A small multi-label image tagger, trained from scratch: num experts 8.
Rows from block 3 of a small multi-label image tagger, named by matrix and row number. Rows with one number within an expert belong to one neuron, the router's apart. Each number is 200 + 40 x the weight over its row's rms, rounded and kept within 0 to 999. All counts start at 0.
Before each expert's rows are labels from the 100 images, of 14848, where the router gives the expert most weight on average: "strongest on" is what is common among them. Only what is clearly more common there than usual is listed. The data: aerial photos of the United States (SatlasPretrain).
# router: slot weights (model.blocks.3.mlp.router.weight, 16x320, trained with AdamW), inputs 162-215
# up: expert up (model.blocks.3.mlp.up, 8x320x320), inputs 162-215
# down: expert down (model.blocks.3.mlp.down, 8x320x320, transposed), outputs 162-215

# expert 1
strongest on: building
router.2,207,196,180,184,166,143,195,163,241,249,211,149,188,219,144,170,196,252,219,129,231,225,167,112,225,215,213,190,186,206,215,159,195,140,232,137,179,131,148,230,215,216,166,107,144,202,202,191,196,204,245,174,225,136
router.3,154,213,261,191,169,164,233,189,233,206,125,180,217,231,225,170,240,286,175,214,226,245,202,93,157,219,201,155,242,186,224,204,171,114,181,291,221,177,189,168,214,240,213,146,127,201,199,201,175,172,210,233,214,145
up.0,134,92,192,306,157,184,229,191,231,184,172,213,222,219,172,159,229,139,229,150,240,217,191,180,285,225,234,240,246,277,220,169,170,183,149,246,209,181,173,166,194,173,204,263,257,138,193,226,242,225,278,224,172,256
down.0,191,219,189,180,217,178,193,201,262,222,261,153,217,225,190,257,165,270,221,196,171,188,245,180,212,219,158,140,207,204,152,214,259,170,92,265,180,179,214,228,219,262,94,200,265,206,223,161,189,209,212,203,180,180
up.1,147,254,220,145,252,230,162,177,181,211,200,261,161,209,181,287,176,233,207,192,155,207,195,215,200,258,227,239,204,220,148,153,225,192,240,224,207,189,174,221,287,200,172,191,215,220,221,227,161,223,243,145,233,202
down.1,141,206,224,248,255,178,207,181,181,172,213,153,167,179,194,150,205,172,186,188,209,256,237,200,158,209,184,259,229,232,220,216,152,137,182,193,130,159,257,158,223,173,163,230,238,187,232,183,162,155,146,177,194,284
up.2,191,177,229,217,169,239,139,195,175,188,174,204,215,250,239,198,204,212,154,191,250,233,233,188,182,203,149,230,187,268,202,179,199,238,204,196,189,210,201,189,172,153,223,205,206,216,281,214,230,226,240,153,171,203
down.2,253,250,223,136,160,228,211,228,235,208,154,167,199,158,214,148,153,217,171,150,164,129,224,233,231,142,207,149,191,172,210,178,233,242,230,202,164,218,163,219,250,235,185,127,189,216,294,235,167,198,182,141,170,247
up.3,186,195,207,168,200,222,199,207,176,127,228,241,221,196,258,172,204,185,252,200,203,175,196,157,199,126,234,140,226,171,299,215,243,211,233,171,160,242,255,202,238,191,184,283,210,199,148,186,175,111,229,201,182,229
down.3,192,224,256,158,202,157,191,119,127,199,179,217,159,219,110,157,214,197,190,152,205,205,202,213,251,213,239,178,180,222,239,285,245,217,187,237,172,165,141,245,142,131,208,161,252,267,167,160,178,244,197,230,140,210
up.4,207,211,177,165,205,266,146,213,242,301,281,217,182,202,173,189,208,158,329,209,150,194,233,114,120,248,171,209,163,169,187,174,200,214,234,223,124,208,200,296,183,250,194,253,177,195,212,168,257,232,142,198,216,234
down.4,264,196,181,338,199,162,149,201,204,72,176,155,207,205,165,136,221,141,193,171,202,180,212,113,174,217,179,223,165,188,258,212,251,236,112,182,285,190,202,174,171,223,169,157,211,227,256,177,198,189,173,183,194,222
up.5,249,237,158,195,206,213,192,125,177,208,235,188,184,209,194,204,224,179,219,161,204,225,188,103,213,128,201,211,183,175,176,247,160,191,152,253,168,284,297,163,234,194,181,128,219,227,228,176,203,199,210,236,166,87
down.5,197,256,208,178,147,167,193,290,211,248,213,254,252,150,290,211,208,228,214,202,139,226,201,216,177,180,197,179,146,183,253,217,213,204,241,215,273,260,205,225,176,147,232,180,206,104,198,159,182,260,164,180,176,212
up.6,193,212,246,168,109,197,272,199,300,251,147,187,173,169,248,238,150,91,195,215,212,240,227,284,171,199,213,197,173,212,205,238,233,193,168,199,204,215,116,186,233,197,211,197,176,249,181,131,131,133,229,254,175,149
down.6,181,202,176,97,179,180,206,159,204,127,238,218,264,181,226,204,178,263,241,259,209,199,204,249,232,106,184,156,161,294,259,185,225,213,165,218,270,169,181,214,195,144,178,184,259,218,185,142,168,174,213,125,226,262
up.7,174,226,174,253,256,168,214,177,196,240,195,211,208,265,167,178,130,204,208,204,190,199,193,173,233,208,230,133,206,159,215,223,147,179,155,181,219,129,215,217,243,195,196,217,164,168,199,210,247,155,241,234,259,208
down.7,183,231,216,184,112,248,199,199,282,219,266,202,196,184,268,179,166,214,213,151,188,162,244,217,199,199,175,194,238,234,175,176,178,168,232,246,211,203,237,214,192,172,141,261,211,215,217,133,218,112,202,202,202,237

# expert 5
strongest on: crop field
router.10,155,181,175,143,217,290,115,179,213,176,264,215,241,195,189,255,91,255,199,198,144,236,190,247,243,215,236,166,196,202,212,207,178,221,206,183,171,265,196,205,135,164,237,246,263,210,246,157,257,230,232,215,189,218
router.11,202,151,210,172,182,212,143,248,186,159,222,233,201,203,251,244,189,226,168,193,182,200,265,111,210,172,213,210,219,210,192,287,178,232,172,183,203,260,225,167,240,211,267,191,269,228,170,210,243,180,157,211,194,187
up.0,146,175,195,135,184,191,188,158,187,236,239,299,211,196,247,225,189,218,109,190,160,187,247,148,235,188,260,237,198,240,181,176,229,202,205,237,207,219,182,215,231,247,153,188,271,135,208,187,182,217,141,170,230,179
down.0,254,222,154,170,223,187,251,159,177,170,215,230,141,222,200,192,205,141,203,180,180,86,251,241,135,226,256,325,212,191,242,295,281,232,186,180,150,246,132,297,178,221,163,205,261,180,224,188,243,193,181,146,258,167
up.1,190,176,136,239,145,160,213,162,147,222,187,232,168,237,238,177,215,193,194,198,248,263,216,195,213,189,255,259,265,229,172,177,238,160,163,233,199,245,156,143,187,222,188,178,204,159,172,259,183,203,264,153,185,208
down.1,169,280,175,220,207,223,227,193,203,237,145,192,140,186,259,172,106,215,219,216,211,155,229,251,287,157,140,219,218,220,193,235,244,166,177,133,200,176,188,250,252,190,131,235,235,177,234,188,190,213,194,248,193,284
up.2,196,226,223,177,154,204,208,133,192,248,204,231,42,226,149,156,272,158,221,189,213,188,125,187,238,218,208,180,201,260,222,162,290,107,274,176,159,213,148,263,116,175,210,224,196,170,192,223,160,218,280,164,238,206
down.2,230,222,198,155,218,147,210,204,182,161,179,210,220,160,277,277,147,213,150,227,286,208,235,205,165,198,103,284,97,265,273,204,196,135,187,239,216,162,163,141,186,203,200,280,249,205,151,204,128,216,164,189,175,226
up.3,180,213,133,206,217,163,139,224,136,168,170,221,232,156,215,230,192,182,264,196,215,269,248,262,170,228,241,144,128,117,195,178,111,230,221,207,106,173,139,208,182,261,255,192,159,200,252,218,199,236,228,256,218,248
down.3,207,157,233,189,252,235,213,200,208,242,199,202,209,263,117,210,174,198,175,218,214,189,146,199,207,169,245,121,192,190,185,232,247,170,231,226,164,256,216,173,188,206,232,190,227,263,137,230,165,159,202,115,233,142
up.4,179,159,191,178,197,163,232,194,166,240,176,190,216,200,269,214,175,203,227,248,182,191,166,205,167,205,262,199,267,184,196,259,256,284,247,115,210,229,215,183,192,185,193,132,252,259,215,234,223,159,227,126,221,174
down.4,211,268,168,184,193,181,192,197,158,195,172,210,139,172,230,190,193,218,192,188,185,180,196,187,196,148,219,250,187,196,280,275,103,152,196,177,130,227,207,270,152,224,230,251,205,261,229,228,243,138,297,133,139,212
up.5,262,233,221,180,227,222,199,250,245,191,279,130,223,244,232,230,110,213,156,159,196,213,268,259,172,194,179,233,205,246,179,224,238,228,150,160,183,153,136,241,218,163,197,255,134,187,187,167,239,262,178,166,132,279
down.5,233,204,189,188,223,148,211,206,167,277,227,186,180,277,215,205,272,144,147,209,233,182,224,186,186,229,210,189,234,146,200,235,235,283,203,215,267,184,230,191,143,245,200,211,202,165,178,193,184,173,249,177,150,181
up.6,222,217,138,256,189,176,168,196,216,244,174,207,269,190,204,170,118,207,185,199,183,145,108,164,255,249,293,152,175,187,172,270,225,186,233,201,283,188,212,209,222,233,200,178,167,189,248,174,215,267,211,195,164,220
down.6,243,163,224,154,267,242,173,243,230,187,229,160,151,270,227,205,240,261,198,201,179,248,196,288,184,197,188,233,185,207,126,191,117,214,128,188,208,145,235,220,162,217,157,192,202,284,166,239,163,227,197,214,185,204
up.7,229,213,178,233,165,190,220,275,255,226,213,228,150,240,185,235,175,184,188,231,185,259,165,150,198,157,148,143,169,200,198,153,157,182,192,217,173,165,260,188,234,280,215,198,171,252,211,196,137,172,162,128,185,170
down.7,175,179,176,297,227,258,201,163,204,178,164,230,179,219,259,191,168,209,276,252,192,221,240,142,221,251,287,180,231,227,224,218,206,216,227,156,233,236,176,216,211,222,219,123,196,184,188,213,227,134,121,237,160,174

# expert 7
strongest on: crop field
router.14,233,172,177,108,189,159,172,200,193,279,197,134,212,195,144,154,200,184,184,197,148,231,175,166,181,144,216,225,290,266,171,142,221,179,199,201,225,262,147,206,162,255,156,255,124,196,154,220,208,239,267,132,233,159
router.15,152,187,147,192,178,227,120,223,153,213,211,260,224,191,267,208,246,250,254,207,242,181,255,199,223,259,330,147,162,214,194,232,167,195,205,216,232,201,166,192,251,246,227,195,249,143,158,121,232,169,194,195,213,263
up.0,203,228,186,200,219,155,133,194,190,162,163,112,207,151,230,263,146,156,218,227,126,162,216,129,161,180,200,171,150,308,211,194,207,247,209,191,206,179,166,208,118,176,206,243,274,256,217,176,223,177,117,177,183,231
down.0,212,208,216,179,182,258,217,193,163,198,106,194,107,199,117,238,153,152,240,240,234,198,167,193,261,211,197,204,151,137,158,202,230,248,209,207,127,176,143,186,155,218,253,242,159,193,229,228,97,217,245,177,140,175
up.1,210,283,260,183,223,153,188,160,158,195,237,215,271,244,233,291,214,215,200,160,185,231,193,171,229,206,264,220,214,239,148,196,177,135,197,250,195,149,241,213,218,162,234,256,238,216,183,210,118,173,223,158,247,229
down.1,248,216,254,150,217,132,195,229,171,177,211,174,213,185,175,234,246,111,181,206,182,185,250,249,210,182,166,175,277,234,243,273,209,140,167,237,224,245,183,195,245,126,140,182,285,251,153,237,197,257,161,178,158,207
up.2,282,264,169,177,229,191,223,175,183,181,149,165,204,141,214,130,175,175,179,170,195,199,154,154,158,208,247,172,166,199,196,274,306,191,200,232,211,158,186,207,150,186,204,159,203,199,256,199,246,269,205,148,244,209
down.2,218,156,162,168,249,175,196,178,181,206,157,237,143,151,164,235,219,226,240,202,245,178,246,206,190,253,193,206,191,181,187,225,182,178,165,193,214,262,145,221,160,178,136,166,154,223,195,182,106,215,223,127,216,222
up.3,183,226,140,207,261,270,208,186,183,129,198,210,251,277,174,240,223,214,257,193,145,223,205,193,170,166,248,269,178,185,248,190,186,206,163,213,218,258,155,277,130,165,117,161,242,245,177,194,277,152,238,186,171,231
down.3,137,189,286,114,224,205,202,277,197,137,215,216,169,197,190,153,229,230,239,182,161,176,243,206,230,235,187,156,187,177,147,154,185,202,183,324,231,243,240,165,216,221,301,147,224,206,151,193,230,237,153,252,178,171
up.4,240,167,257,256,198,199,245,299,184,249,201,198,170,206,180,206,248,207,151,167,218,229,180,222,152,176,194,208,173,212,179,240,217,195,133,252,204,218,220,305,209,247,114,191,208,132,256,188,199,194,239,199,215,198
down.4,169,228,165,185,225,185,244,173,189,147,165,136,177,258,134,199,147,123,206,182,200,254,144,192,197,272,127,176,297,215,205,200,247,206,156,168,171,157,264,170,162,230,149,261,204,219,212,232,245,220,207,197,209,196
up.5,170,194,228,203,183,247,240,171,244,223,164,180,169,197,220,227,169,205,177,167,204,189,148,193,222,222,117,162,236,220,232,255,234,141,288,211,159,128,211,244,201,236,215,154,269,215,195,207,146,200,249,255,228,157
down.5,194,211,177,221,200,201,221,178,187,240,265,279,147,195,216,270,245,194,208,232,131,170,259,165,217,177,241,140,215,161,201,241,214,258,114,193,141,185,193,162,207,218,151,169,225,205,212,202,190,234,147,133,176,210
up.6,178,172,206,180,175,146,247,230,213,190,170,169,243,134,153,210,283,186,235,126,123,233,243,241,230,134,253,173,213,237,178,235,184,182,185,286,241,183,180,171,234,130,209,188,150,129,253,269,220,255,233,192,246,150
down.6,175,184,203,285,197,116,191,247,182,225,199,208,190,215,233,202,92,192,159,226,227,322,221,158,214,193,184,210,222,235,226,227,224,272,145,147,212,183,261,254,102,268,189,191,211,225,143,163,180,243,214,208,167,287
up.7,133,237,164,188,217,187,293,188,207,222,132,179,211,191,190,221,248,241,186,187,180,261,213,184,239,176,188,199,192,199,208,224,211,121,204,200,195,112,233,205,214,157,145,286,238,260,186,166,132,202,226,153,187,160
down.7,201,182,261,147,155,150,186,207,180,176,238,210,162,202,152,259,191,144,228,159,228,112,231,169,289,158,212,124,234,133,223,164,177,239,266,198,167,212,196,275,214,231,252,177,201,154,204,257,205,220,141,229,182,319