config.toml
image_size = 64
bias = "all"
dropout = 0.1
patch_size = [8, 8]
layers = 12
width = 320
positions = "sincos"
batch_size = 384
adamw_weight_decay_other_params = 0
Rows from block 4 of a small multi-label image tagger, named by matrix and row number. Rows with one number belong to one neuron. Each number is 500 + 25 x the weight over its row's rms, rounded and kept within 0 to 999. All counts start at 0. Numbers have three digits each.
After each neuron's rows are labels from the 100 images, of 14848, where the neuron reaches its highest value: "responds to" is what is common among them; "colour at peak" is the nearest of a few named colours to the mean colour under the peak. Only what is clearly more common there than usual is listed. The data: aerial photos of the United States (SatlasPretrain).
# fc1: MLP up (model.blocks.4.mlp.fc1.weight, 640x320), inputs 270-319
# fc2: MLP down (model.blocks.4.mlp.fc2.weight, 320x640, transposed), outputs 270-319

fc1.492:510504516479468495449484518502478490513472532497489505489459494445507489540504538524502513538500505542498479514512489567477517484506486538511518507498
fc2.492:449511517526498505502499524512481543512527530523487491478477511506502546490479523489485495485486503503535477470514482499499465486572491509490483512484
responds to: building
colour at peak: grey

fc1.276:519470464500482501469545464493537467499462472465497510533559465502525483472473546471499521526528527476536511436533447540520493516479480531539499498514
fc2.276:488508519491486485484522512496492530552501496514503533499502497503510459466524548492492511500452502544469494519456491506494476491494520492487468533508
responds to: crop field
colour at peak: black

fc1.183:491480513486506471509514473511501495542491452523529463478504499542456505515479509473476492459507496480495515488479495483544507472466504520462504507456
fc2.183:527528525480499501474504505493491510547482489461537476464487489476447543495478534536512508506472481496500510469525477472508557481504483529507513527469
responds to: crop field
colour at peak: brown

fc1.628:522498480520520508448471472494490506523478533491501447440446509477485520505528459467511546498505480535510521555551529463508494532495519474459548532513
fc2.628:471516496465472481513527480489469504502501494512439503497522533531492513499531493504455482474505487483520524448485517492549488482512526470474506549510
responds to: building
colour at peak: brown

fc1.417:474494522493477552466483482473475516479513497515466551460518532491500493461486473507493443500488457500506520501486561545516503496496516530532528473466
fc2.417:494469500469510480486493507434496470500538503509518492488463513433512527499484509468510446530492516526497556499504496537491515469468490513505505502465
responds to: crop field
colour at peak: brown

fc1.40:510494522517541484482519489511498502540541536502489512456496533520456479497507483490513514450484527519480478483537470492506445518494528485513506544506
fc2.40:468444497508536520504516516474518479483560496496473465528471466516485553483498495461497512542513474529481473489500485493532509466514511558469525489546
responds to: crop field
colour at peak: brown

fc1.16:485477507542532511520454509491469486492497526524501495467485496504508482513458508520445496495500483501524503509506491529542534507498472468496497527505
fc2.16:533499497456494467507464520505513532505498484537484557542536554510469475505483491527476518483449490468513496481474487510517480494491534475513498507491
responds to: crop field
colour at peak: brown

fc1.90:515478469503480445528527485528501507533518508522531483509522494540536452499479494489461470514495490454468482507475504494516459459467487530454500497471
fc2.90:534491487476512490514493510504498490520530475561485488553554516563555480511520519525510486497527514499515480507504450476514505464500505494493481454495
responds to: crop field
colour at peak: black

fc1.41:523493508516509484453484490529519510515531486493493492470465531445486507532471516551503446501481534513489431506507529473491467470507492488469495485535
fc2.41:501542508510550510526496505452538469513513531514465490532480505500526495474511484497490492493501497487541533501507497466537453544468510507506512512496
responds to: crop field
colour at peak: grey

fc1.202:515477498516508479484494524492456513516477474512511494472502472460460523526516513498500546454484541482497525485499505449474513491500469466483506490486
fc2.202:551531486486531484504513477488499485528536478494502528498468515466504498487552507530515502491501460488461527498454569503500469478513433455496498534467
responds to: river
colour at peak: brown

fc1.486:521495428499477512503555484487507492530571502509501465547521488470485485481502508510509498499549513506483480511516475524503525495529508487498467512489
fc2.486:496508548490527544583480510477424503488495546488504495500511512470501477509495519492478480512508515515479524455502505518487486491500508487481530536532
responds to: crop field
colour at peak: brown

fc1.557:485479481529456478507499440552500497477471489474469491496490561491526492477517458502507521522486523521505494496477497492502461492514496489495505485529
fc2.557:484491497430470521505513520476501447495473539507464450503499508472524502482523476507475505421449447516486492508496494493526484484512512511517511502475
responds to: crop field
colour at peak: pink

fc1.622:515505496511472461529492513483500514546576483529510462500474507506498480556480522511481466516520498468487461506501471481495483532519534481541504447472
fc2.622:513505511523493502503474524497530494489534496493519556492505470494504481531479456522493511511520523499487503508487467487480492473515506465500462476505
responds to: crop field
colour at peak: grey

fc1.5:501514493523505476523482510476509511495497509521516503467558470514481503498474530496529487501536470468512500478470501493494485517523550489506506472478
fc2.5:541506517470485498553510547477539511473544512488474485501488507534481553482529520556490512466501541509477517503492486473483565476489511478521524489526
responds to: crop field
colour at peak: grey

fc1.592:521512519527529516472495487478480464489479511547482530516506523465529467491489467497530512494526562512499520490478502498470502460534474480475495545531
fc2.592:515485484499519519469453503504457473496537486472508516455471500514445497447538522514480521548538494518463515494471487490454471497508551487510493514488
responds to: crop field
colour at peak: brown

fc1.62:567515517538507476475506500496476501495512475447463508495524496490511504538484517529506492510501494505513537497491445530442478519503482487465486494501
fc2.62:528501467492510463487514565503485503530463507516490538487500482510502528528534470508487537492488469513512517500542466521483468512465455518477525497469
responds to: crop field
colour at peak: pink

fc1.142:491454493511492465546520504454489484517478508464487476476513486487498516514512481500529469518500529463501484536471503517490475466492556507468393501504
fc2.142:457487493517472547514498490512458493476517508541511488467531497491502476494506479537527521535510503497499462462454530491539495487495473428494506494534
responds to: crop field
colour at peak: brown

fc1.495:518485541500506532482551535522513527485492488513464527514503502444491485486502500514495555446496488505518514500514475507486480530485485480531505514491
fc2.495:477487510523491497471496492533530480511465510479469519522493479489496498500497477512462542413499481492506502493524522505504452502538500540467529501527
responds to: crop field
colour at peak: pink

fc1.98:494501536481458492436503503525519506544493530481500494533519534504486539489562551507523514495488525448474509515556542509529481543526532471546494484477
fc2.98:546532504466525500507471484515486496492500507499512509476498507467519473462476491509469520519513493531513499470511498508499534517523498480500500562439
responds to: crop field
colour at peak: brown

fc1.281:501460513478508539483473497465451493502498518487488491499519486493524497459494452537482478537456512484510482466486519491466479516483506498487520484474
fc2.281:482501497484451477520449490461514477458495519549502527491504480476490464498460506515515520455468437531490489518492508537480529484539466458487527491524
responds to: building
colour at peak: grey

fc1.38:474492472571544476483485471498491483506494508479458495513513502512505537539468503490487503507542440476508511485474488498503460503475485526469501538528
fc2.38:496485516518485490500487529454498516537475533498453525517534504510491506507481524507489530510524508489486540500465484492472493494515482511487522499452
responds to: crop field
colour at peak: grey

fc1.242:520485489500481506436474486489495480492469500521537518529499517503521518476480482517490532508520546502488488492502499516517479534491527500468494489524
fc2.242:505545521534458443488495532508527510493521533488512486545527484490538521539488482456461512470472503504495476481540489490490502514528473475455499511499
responds to: crop field
colour at peak: brown; black

fc1.314:513529490485504510452457495511503517535519506521489476484475449523513512499512495512504493514460472485537483543476525469530522466472475543533496512497
fc2.314:510520487505481514505526470515490485507509473490526471510511471460484488496536492513494461510523502443510505473481479441493484489488446501455504515557
responds to: building
colour at peak: grey

fc1.518:481505472503512508521530449488478520548472512537549529484534484505523478485510520486502491502485477491474527530497513522503513504465459496512488495511
fc2.518:485458491499559479534488507491450439535451503515487429523484484499511532518479514536483548511512497537482476504427539520500460479505497493486495536486
responds to: river
colour at peak: brown

fc1.110:489487497489497478505485518505545502490526523486460466503476492559459489464494465494497505519507519496488513471486480501462498505474522496458502478498
fc2.110:510522494547514491483459501507512542497543517544514502496495475483508510506458488484497490517471415487473470511490484485486530489516525516523510513545
responds to: crop field
colour at peak: grey

fc1.334:491484482531466503460515501496535490471511484517516464511471482519483496512461500463474456511507478475488467512474567488505493461462492461491538467485
fc2.334:531484550476511428474504533521530479506474519508540463533534537502494470501527512513498488530460459518482497514529509460530477496495484515528458510455
responds to: crop field
colour at peak: grey

fc1.446:477506497449531520506471514483521450543546450500561455472423494521454508550519488492508480464543521458520480472516512471502518520507486495543538462503
fc2.446:518481501466491455497466503511520481514473474461490501482487511508520533499536519491503489513526532520459500527514510503543508468458538509494507470511
responds to: building
colour at peak: grey

fc1.174:470495529488593461484488554524501531490507529478521492529477497487501482488479511465494502552502504480507508500526446536467522522509546522491472495443
fc2.174:520486527478520471563512495506523508501472505517534533501499481500537480485510494495456535496489498502489489518463524518522485504487449471508539515497
responds to: crop field
colour at peak: brown