A small multi-label image tagger, trained from scratch.
Training: normuon at rate 0.0031, 6700 steps, batches of 384.
Rows from block 7, named by matrix and row number. Rows with one number belong to one attention dimension. Each number is 128 + 24 x the weight over the matrix's rms, rounded and kept within 0 to 255. All counts start at 0. Numbers have three digits each.
# v: attention query, key and value (stacked) (model.blocks.7.attn.qkv.weight, 864x320, the v third), inputs 256-319
# proj: attention output (model.blocks.7.attn.proj.weight, 320x288, transposed), outputs 256-319
v.236:148142129150157120128084129139139130143092159083081123090121112153105149130141138137124088073133126122148122113121114125136134168129108128163087138152163110120101075168121144095151143076129140
proj.236:097158129133084125084146145112086124149160100128141124095116126155101136097116097170111105139179101112130083134127159126157142110142179131104178114128096196122105151110128108125103138131132116
v.237:156114163185142117151150127135110140174110117117075128140141106125131135113151140127095139146119111144123143116153108095120145105089143135117118171187126117151152133158136110117092133163170133
proj.237:085128159087138130072131138093123133139188121108170142101114138104149119130117143177135118084152127146120108127100128150136130153095110146130111158134120141126161116113101128131169099155099133
v.238:148150111093135117144123173130118152115161239090140140155141152138174091156123131131119127113129135152132143143176076133141140131117113108115087124053109078150152114137110133141104125129108120
proj.238:155119141185073140115079122149141127152106114097126145118107114128118110108158150103105079135102081171167142153145156146160187129124102119179169137150104144110101161125155101109159087117144126
v.239:129130117157138075129130078140069126117155146147107163109060103164133125102115145134149104167100129114152136104153107103165143112127138109128130130126146110101164140145123141100116103132138127
proj.239:100148159142129136094100115132130151104117144156126099132144142111135085157153116126142145091186122147165097141129091157117119136097133163141121109141129123154099090148145120159174096112138135
v.240:122099160072133116121098088130156121108145129116133133137122114138111163125128120125104109098178131078127110129140158094151141135130127130156150085119164136155112133138119119138122138129123158
proj.240:099125147159107094154161151131114135150135141104128139086135102116143143143086150115141145157104138160179122112121130112126154140112129136111173152112114137131118156100146153115087102115118090
v.241:131105125130107088132119107123164108115152163074098178107149127127148127139146147123133148088134133110135124107104105103126138113145125139189138144114163149121111141102121162091144124162087124
proj.241:116101121117144127147142153121127118148101138097132115170127169145142121126087136142095109116102122139150132140110154156103109165106162110134134129136113171131164104174093109138099144104143146
v.242:135132121118112104131160142091142128145143110130125163142105082112129100115094136121151135155126140089146137138151133156103134080121130101162109159119097162143140150107129117105126093160137140
proj.242:158117123130128154090117141166097141130090145132157102070147182130151082122126116144149114117098147152124172095104100115130111154141099147122136097109141135125127138123130092097084140092102089
v.243:139130108109108130147103152165107128142116102130126158094127134095154110101139143156125145107122117165091132094113115109157115134138115120162130145128131161152149130118110138135082108085160152
proj.243:115163131148143116144141127128157172152121162166139124133109131140160179135135143107094111154140118139158123169144092112077122173106143182154105126146134096105121127109109122145151127134144107
v.244:112128109106109099083158150128145101108098137115141139133110117113158126098141139095104129125112126143144142163139146131108116139149138146137124138116134138122123166173170126119124137151117134
proj.244:117145126104113154130157075128144154134168150105134095123141118149109152180142079176155130090121108089155104087099163127105133148093142093084113148108092155108149165152151129110130144109149150
v.245:145112130120126137165138103131158101110125148127135119147095116149129112136121149108111115146126134137122172133112154158115125135105113120143091111130120137126157121137142116143145099124133143
proj.245:099125113113115094090130122136137126149098138150151122130147156092130128122141107142136148104116128095137114079127137119121090147152125106122122088123108151122082142140141108121120135154117117
v.246:155160157113142128135141138146099153137093159115106124113110146149136142129123140111100125142108103122132133138124138140103143175117122127149121127149162139103134121122122155109129121132146142
proj.246:125153131114100103097120159127151128151128101140126126144116131103133162115127070112171109144165135152119122118119088144162153103140163101115146143124121123167122132144135155132126138096134147
v.247:150185110101183122142120130158146109130140104131109171094133098102115150127166134131113142146158099127120135143133132139163133122125137122127171127116126128124129112143135175121108140123124149
proj.247:128109169136109103153154131065123145091127118178148089146093147097137138135113123131162101162132103128151128120090134145118138116154145119137122120164144125146086117115111120103176121133140146
v.248:144118139138137112126103144149146108111127163135169129092090115107130175095174128125155171121149151100110123119139112148105179150111116118148122146136121140134091165106084108095110144134116114
proj.248:095151158121106120107122141161129107131096124139114156159122144127132070140105139111081081123121118154100113115130132144109108118154155118132182155156149116142120155127154151149147135063147128
v.249:125090128135126088109121104076166136121120144166141130170139130152136123145126139079140094127132134157126175137131134120134118151124121114191104094105117119106119156155100129110105140140142149
proj.249:131170125106143138115152148134113080159121121125087109109133115124093121139133109148146180115152122111103111120108138142116125122140136117124220148141115152159148105125167140114159109115123135
v.250:112130101119129154129073147161171129151108127142153117110179137126112131136175135135132093125127103184125170114153161142091108102077129111154144127162119127151160116141128153108084081135145118
proj.250:155136120123165110142154098134144141190122141123112162148122116094135110116151117152103154114182135146100121121132129099158136129151097117120137117113113109116105139096104120149132107118154096
v.251:133117120124125142114100159114087112114136136127132108157138127125116125157121101119134088121154102122120128141129102159117157070113117164121155118123103141107114145100126143104083132171071136
proj.251:134168140112144125160113156132110104133128135160125146070111129109129144171156186103140118118109141155118169101131162111162134159118122142150141120145119068158161093146116085100102130117139150
v.252:097154130121134113134147113163141130141118136141142108107132117119127171144125102108117109185092111140109112135141088134124155122152165128094122158120129089141135125135138141164137108160148155
proj.252:106135144107156118138140128092100146087072112141134149163109136132141112099109152194121108097151155107120128128129169121118130130155132123136138147107123170133143156123166136099129130123114102
v.253:144100159129103119138145111132119152163150099207103125137141167116137118128125146156116101118128136112118147125125113139102130162121153130097137109152090144133183181153110127113102106132110142
proj.253:131139152156139134105152154140143120142105138131127117149100115131117098167144102119135148071120132089138133115140147109137123108065131120097117151120139111129114119130110129113117124106179070
v.254:147121131086163099189108122133124115135089121132102112146100148106142136115153129133121142129141140134121131132102106115147145146147121097149127113110127151127125147118106109132128119117126085
proj.254:119157127130101158089117128149133114121127143144115149087125093121125113114103131092158170126127180149131150139126120169094122122155092130130119122100115094128146146117125151123165132130115129
v.255:127116112158168146126102134112103124138111113124171148110113135121099131106120161114119132137121100161123097117160140143164144131126094146145110131083057190100138122099094066083144145166159124
proj.255:160152135124103136102125118099162110158119136135141158124132124134166101137164132089126152103181137139134150141109116109117128090128123149137133112178110107121130113143212163163102133092107161
v.256:134109128114109122142134161104123121090091174084144061145166105153115156103174115123091134126156093153086123129139115139097102179111134126141139144123122110118095112126115170111138145111113162
proj.256:105159118128043135134151137125105132153152098149116174134096125138137155116121110100156100081129137138137112142128113134160151093124112147144134155132103132154131149120179100112123119170114096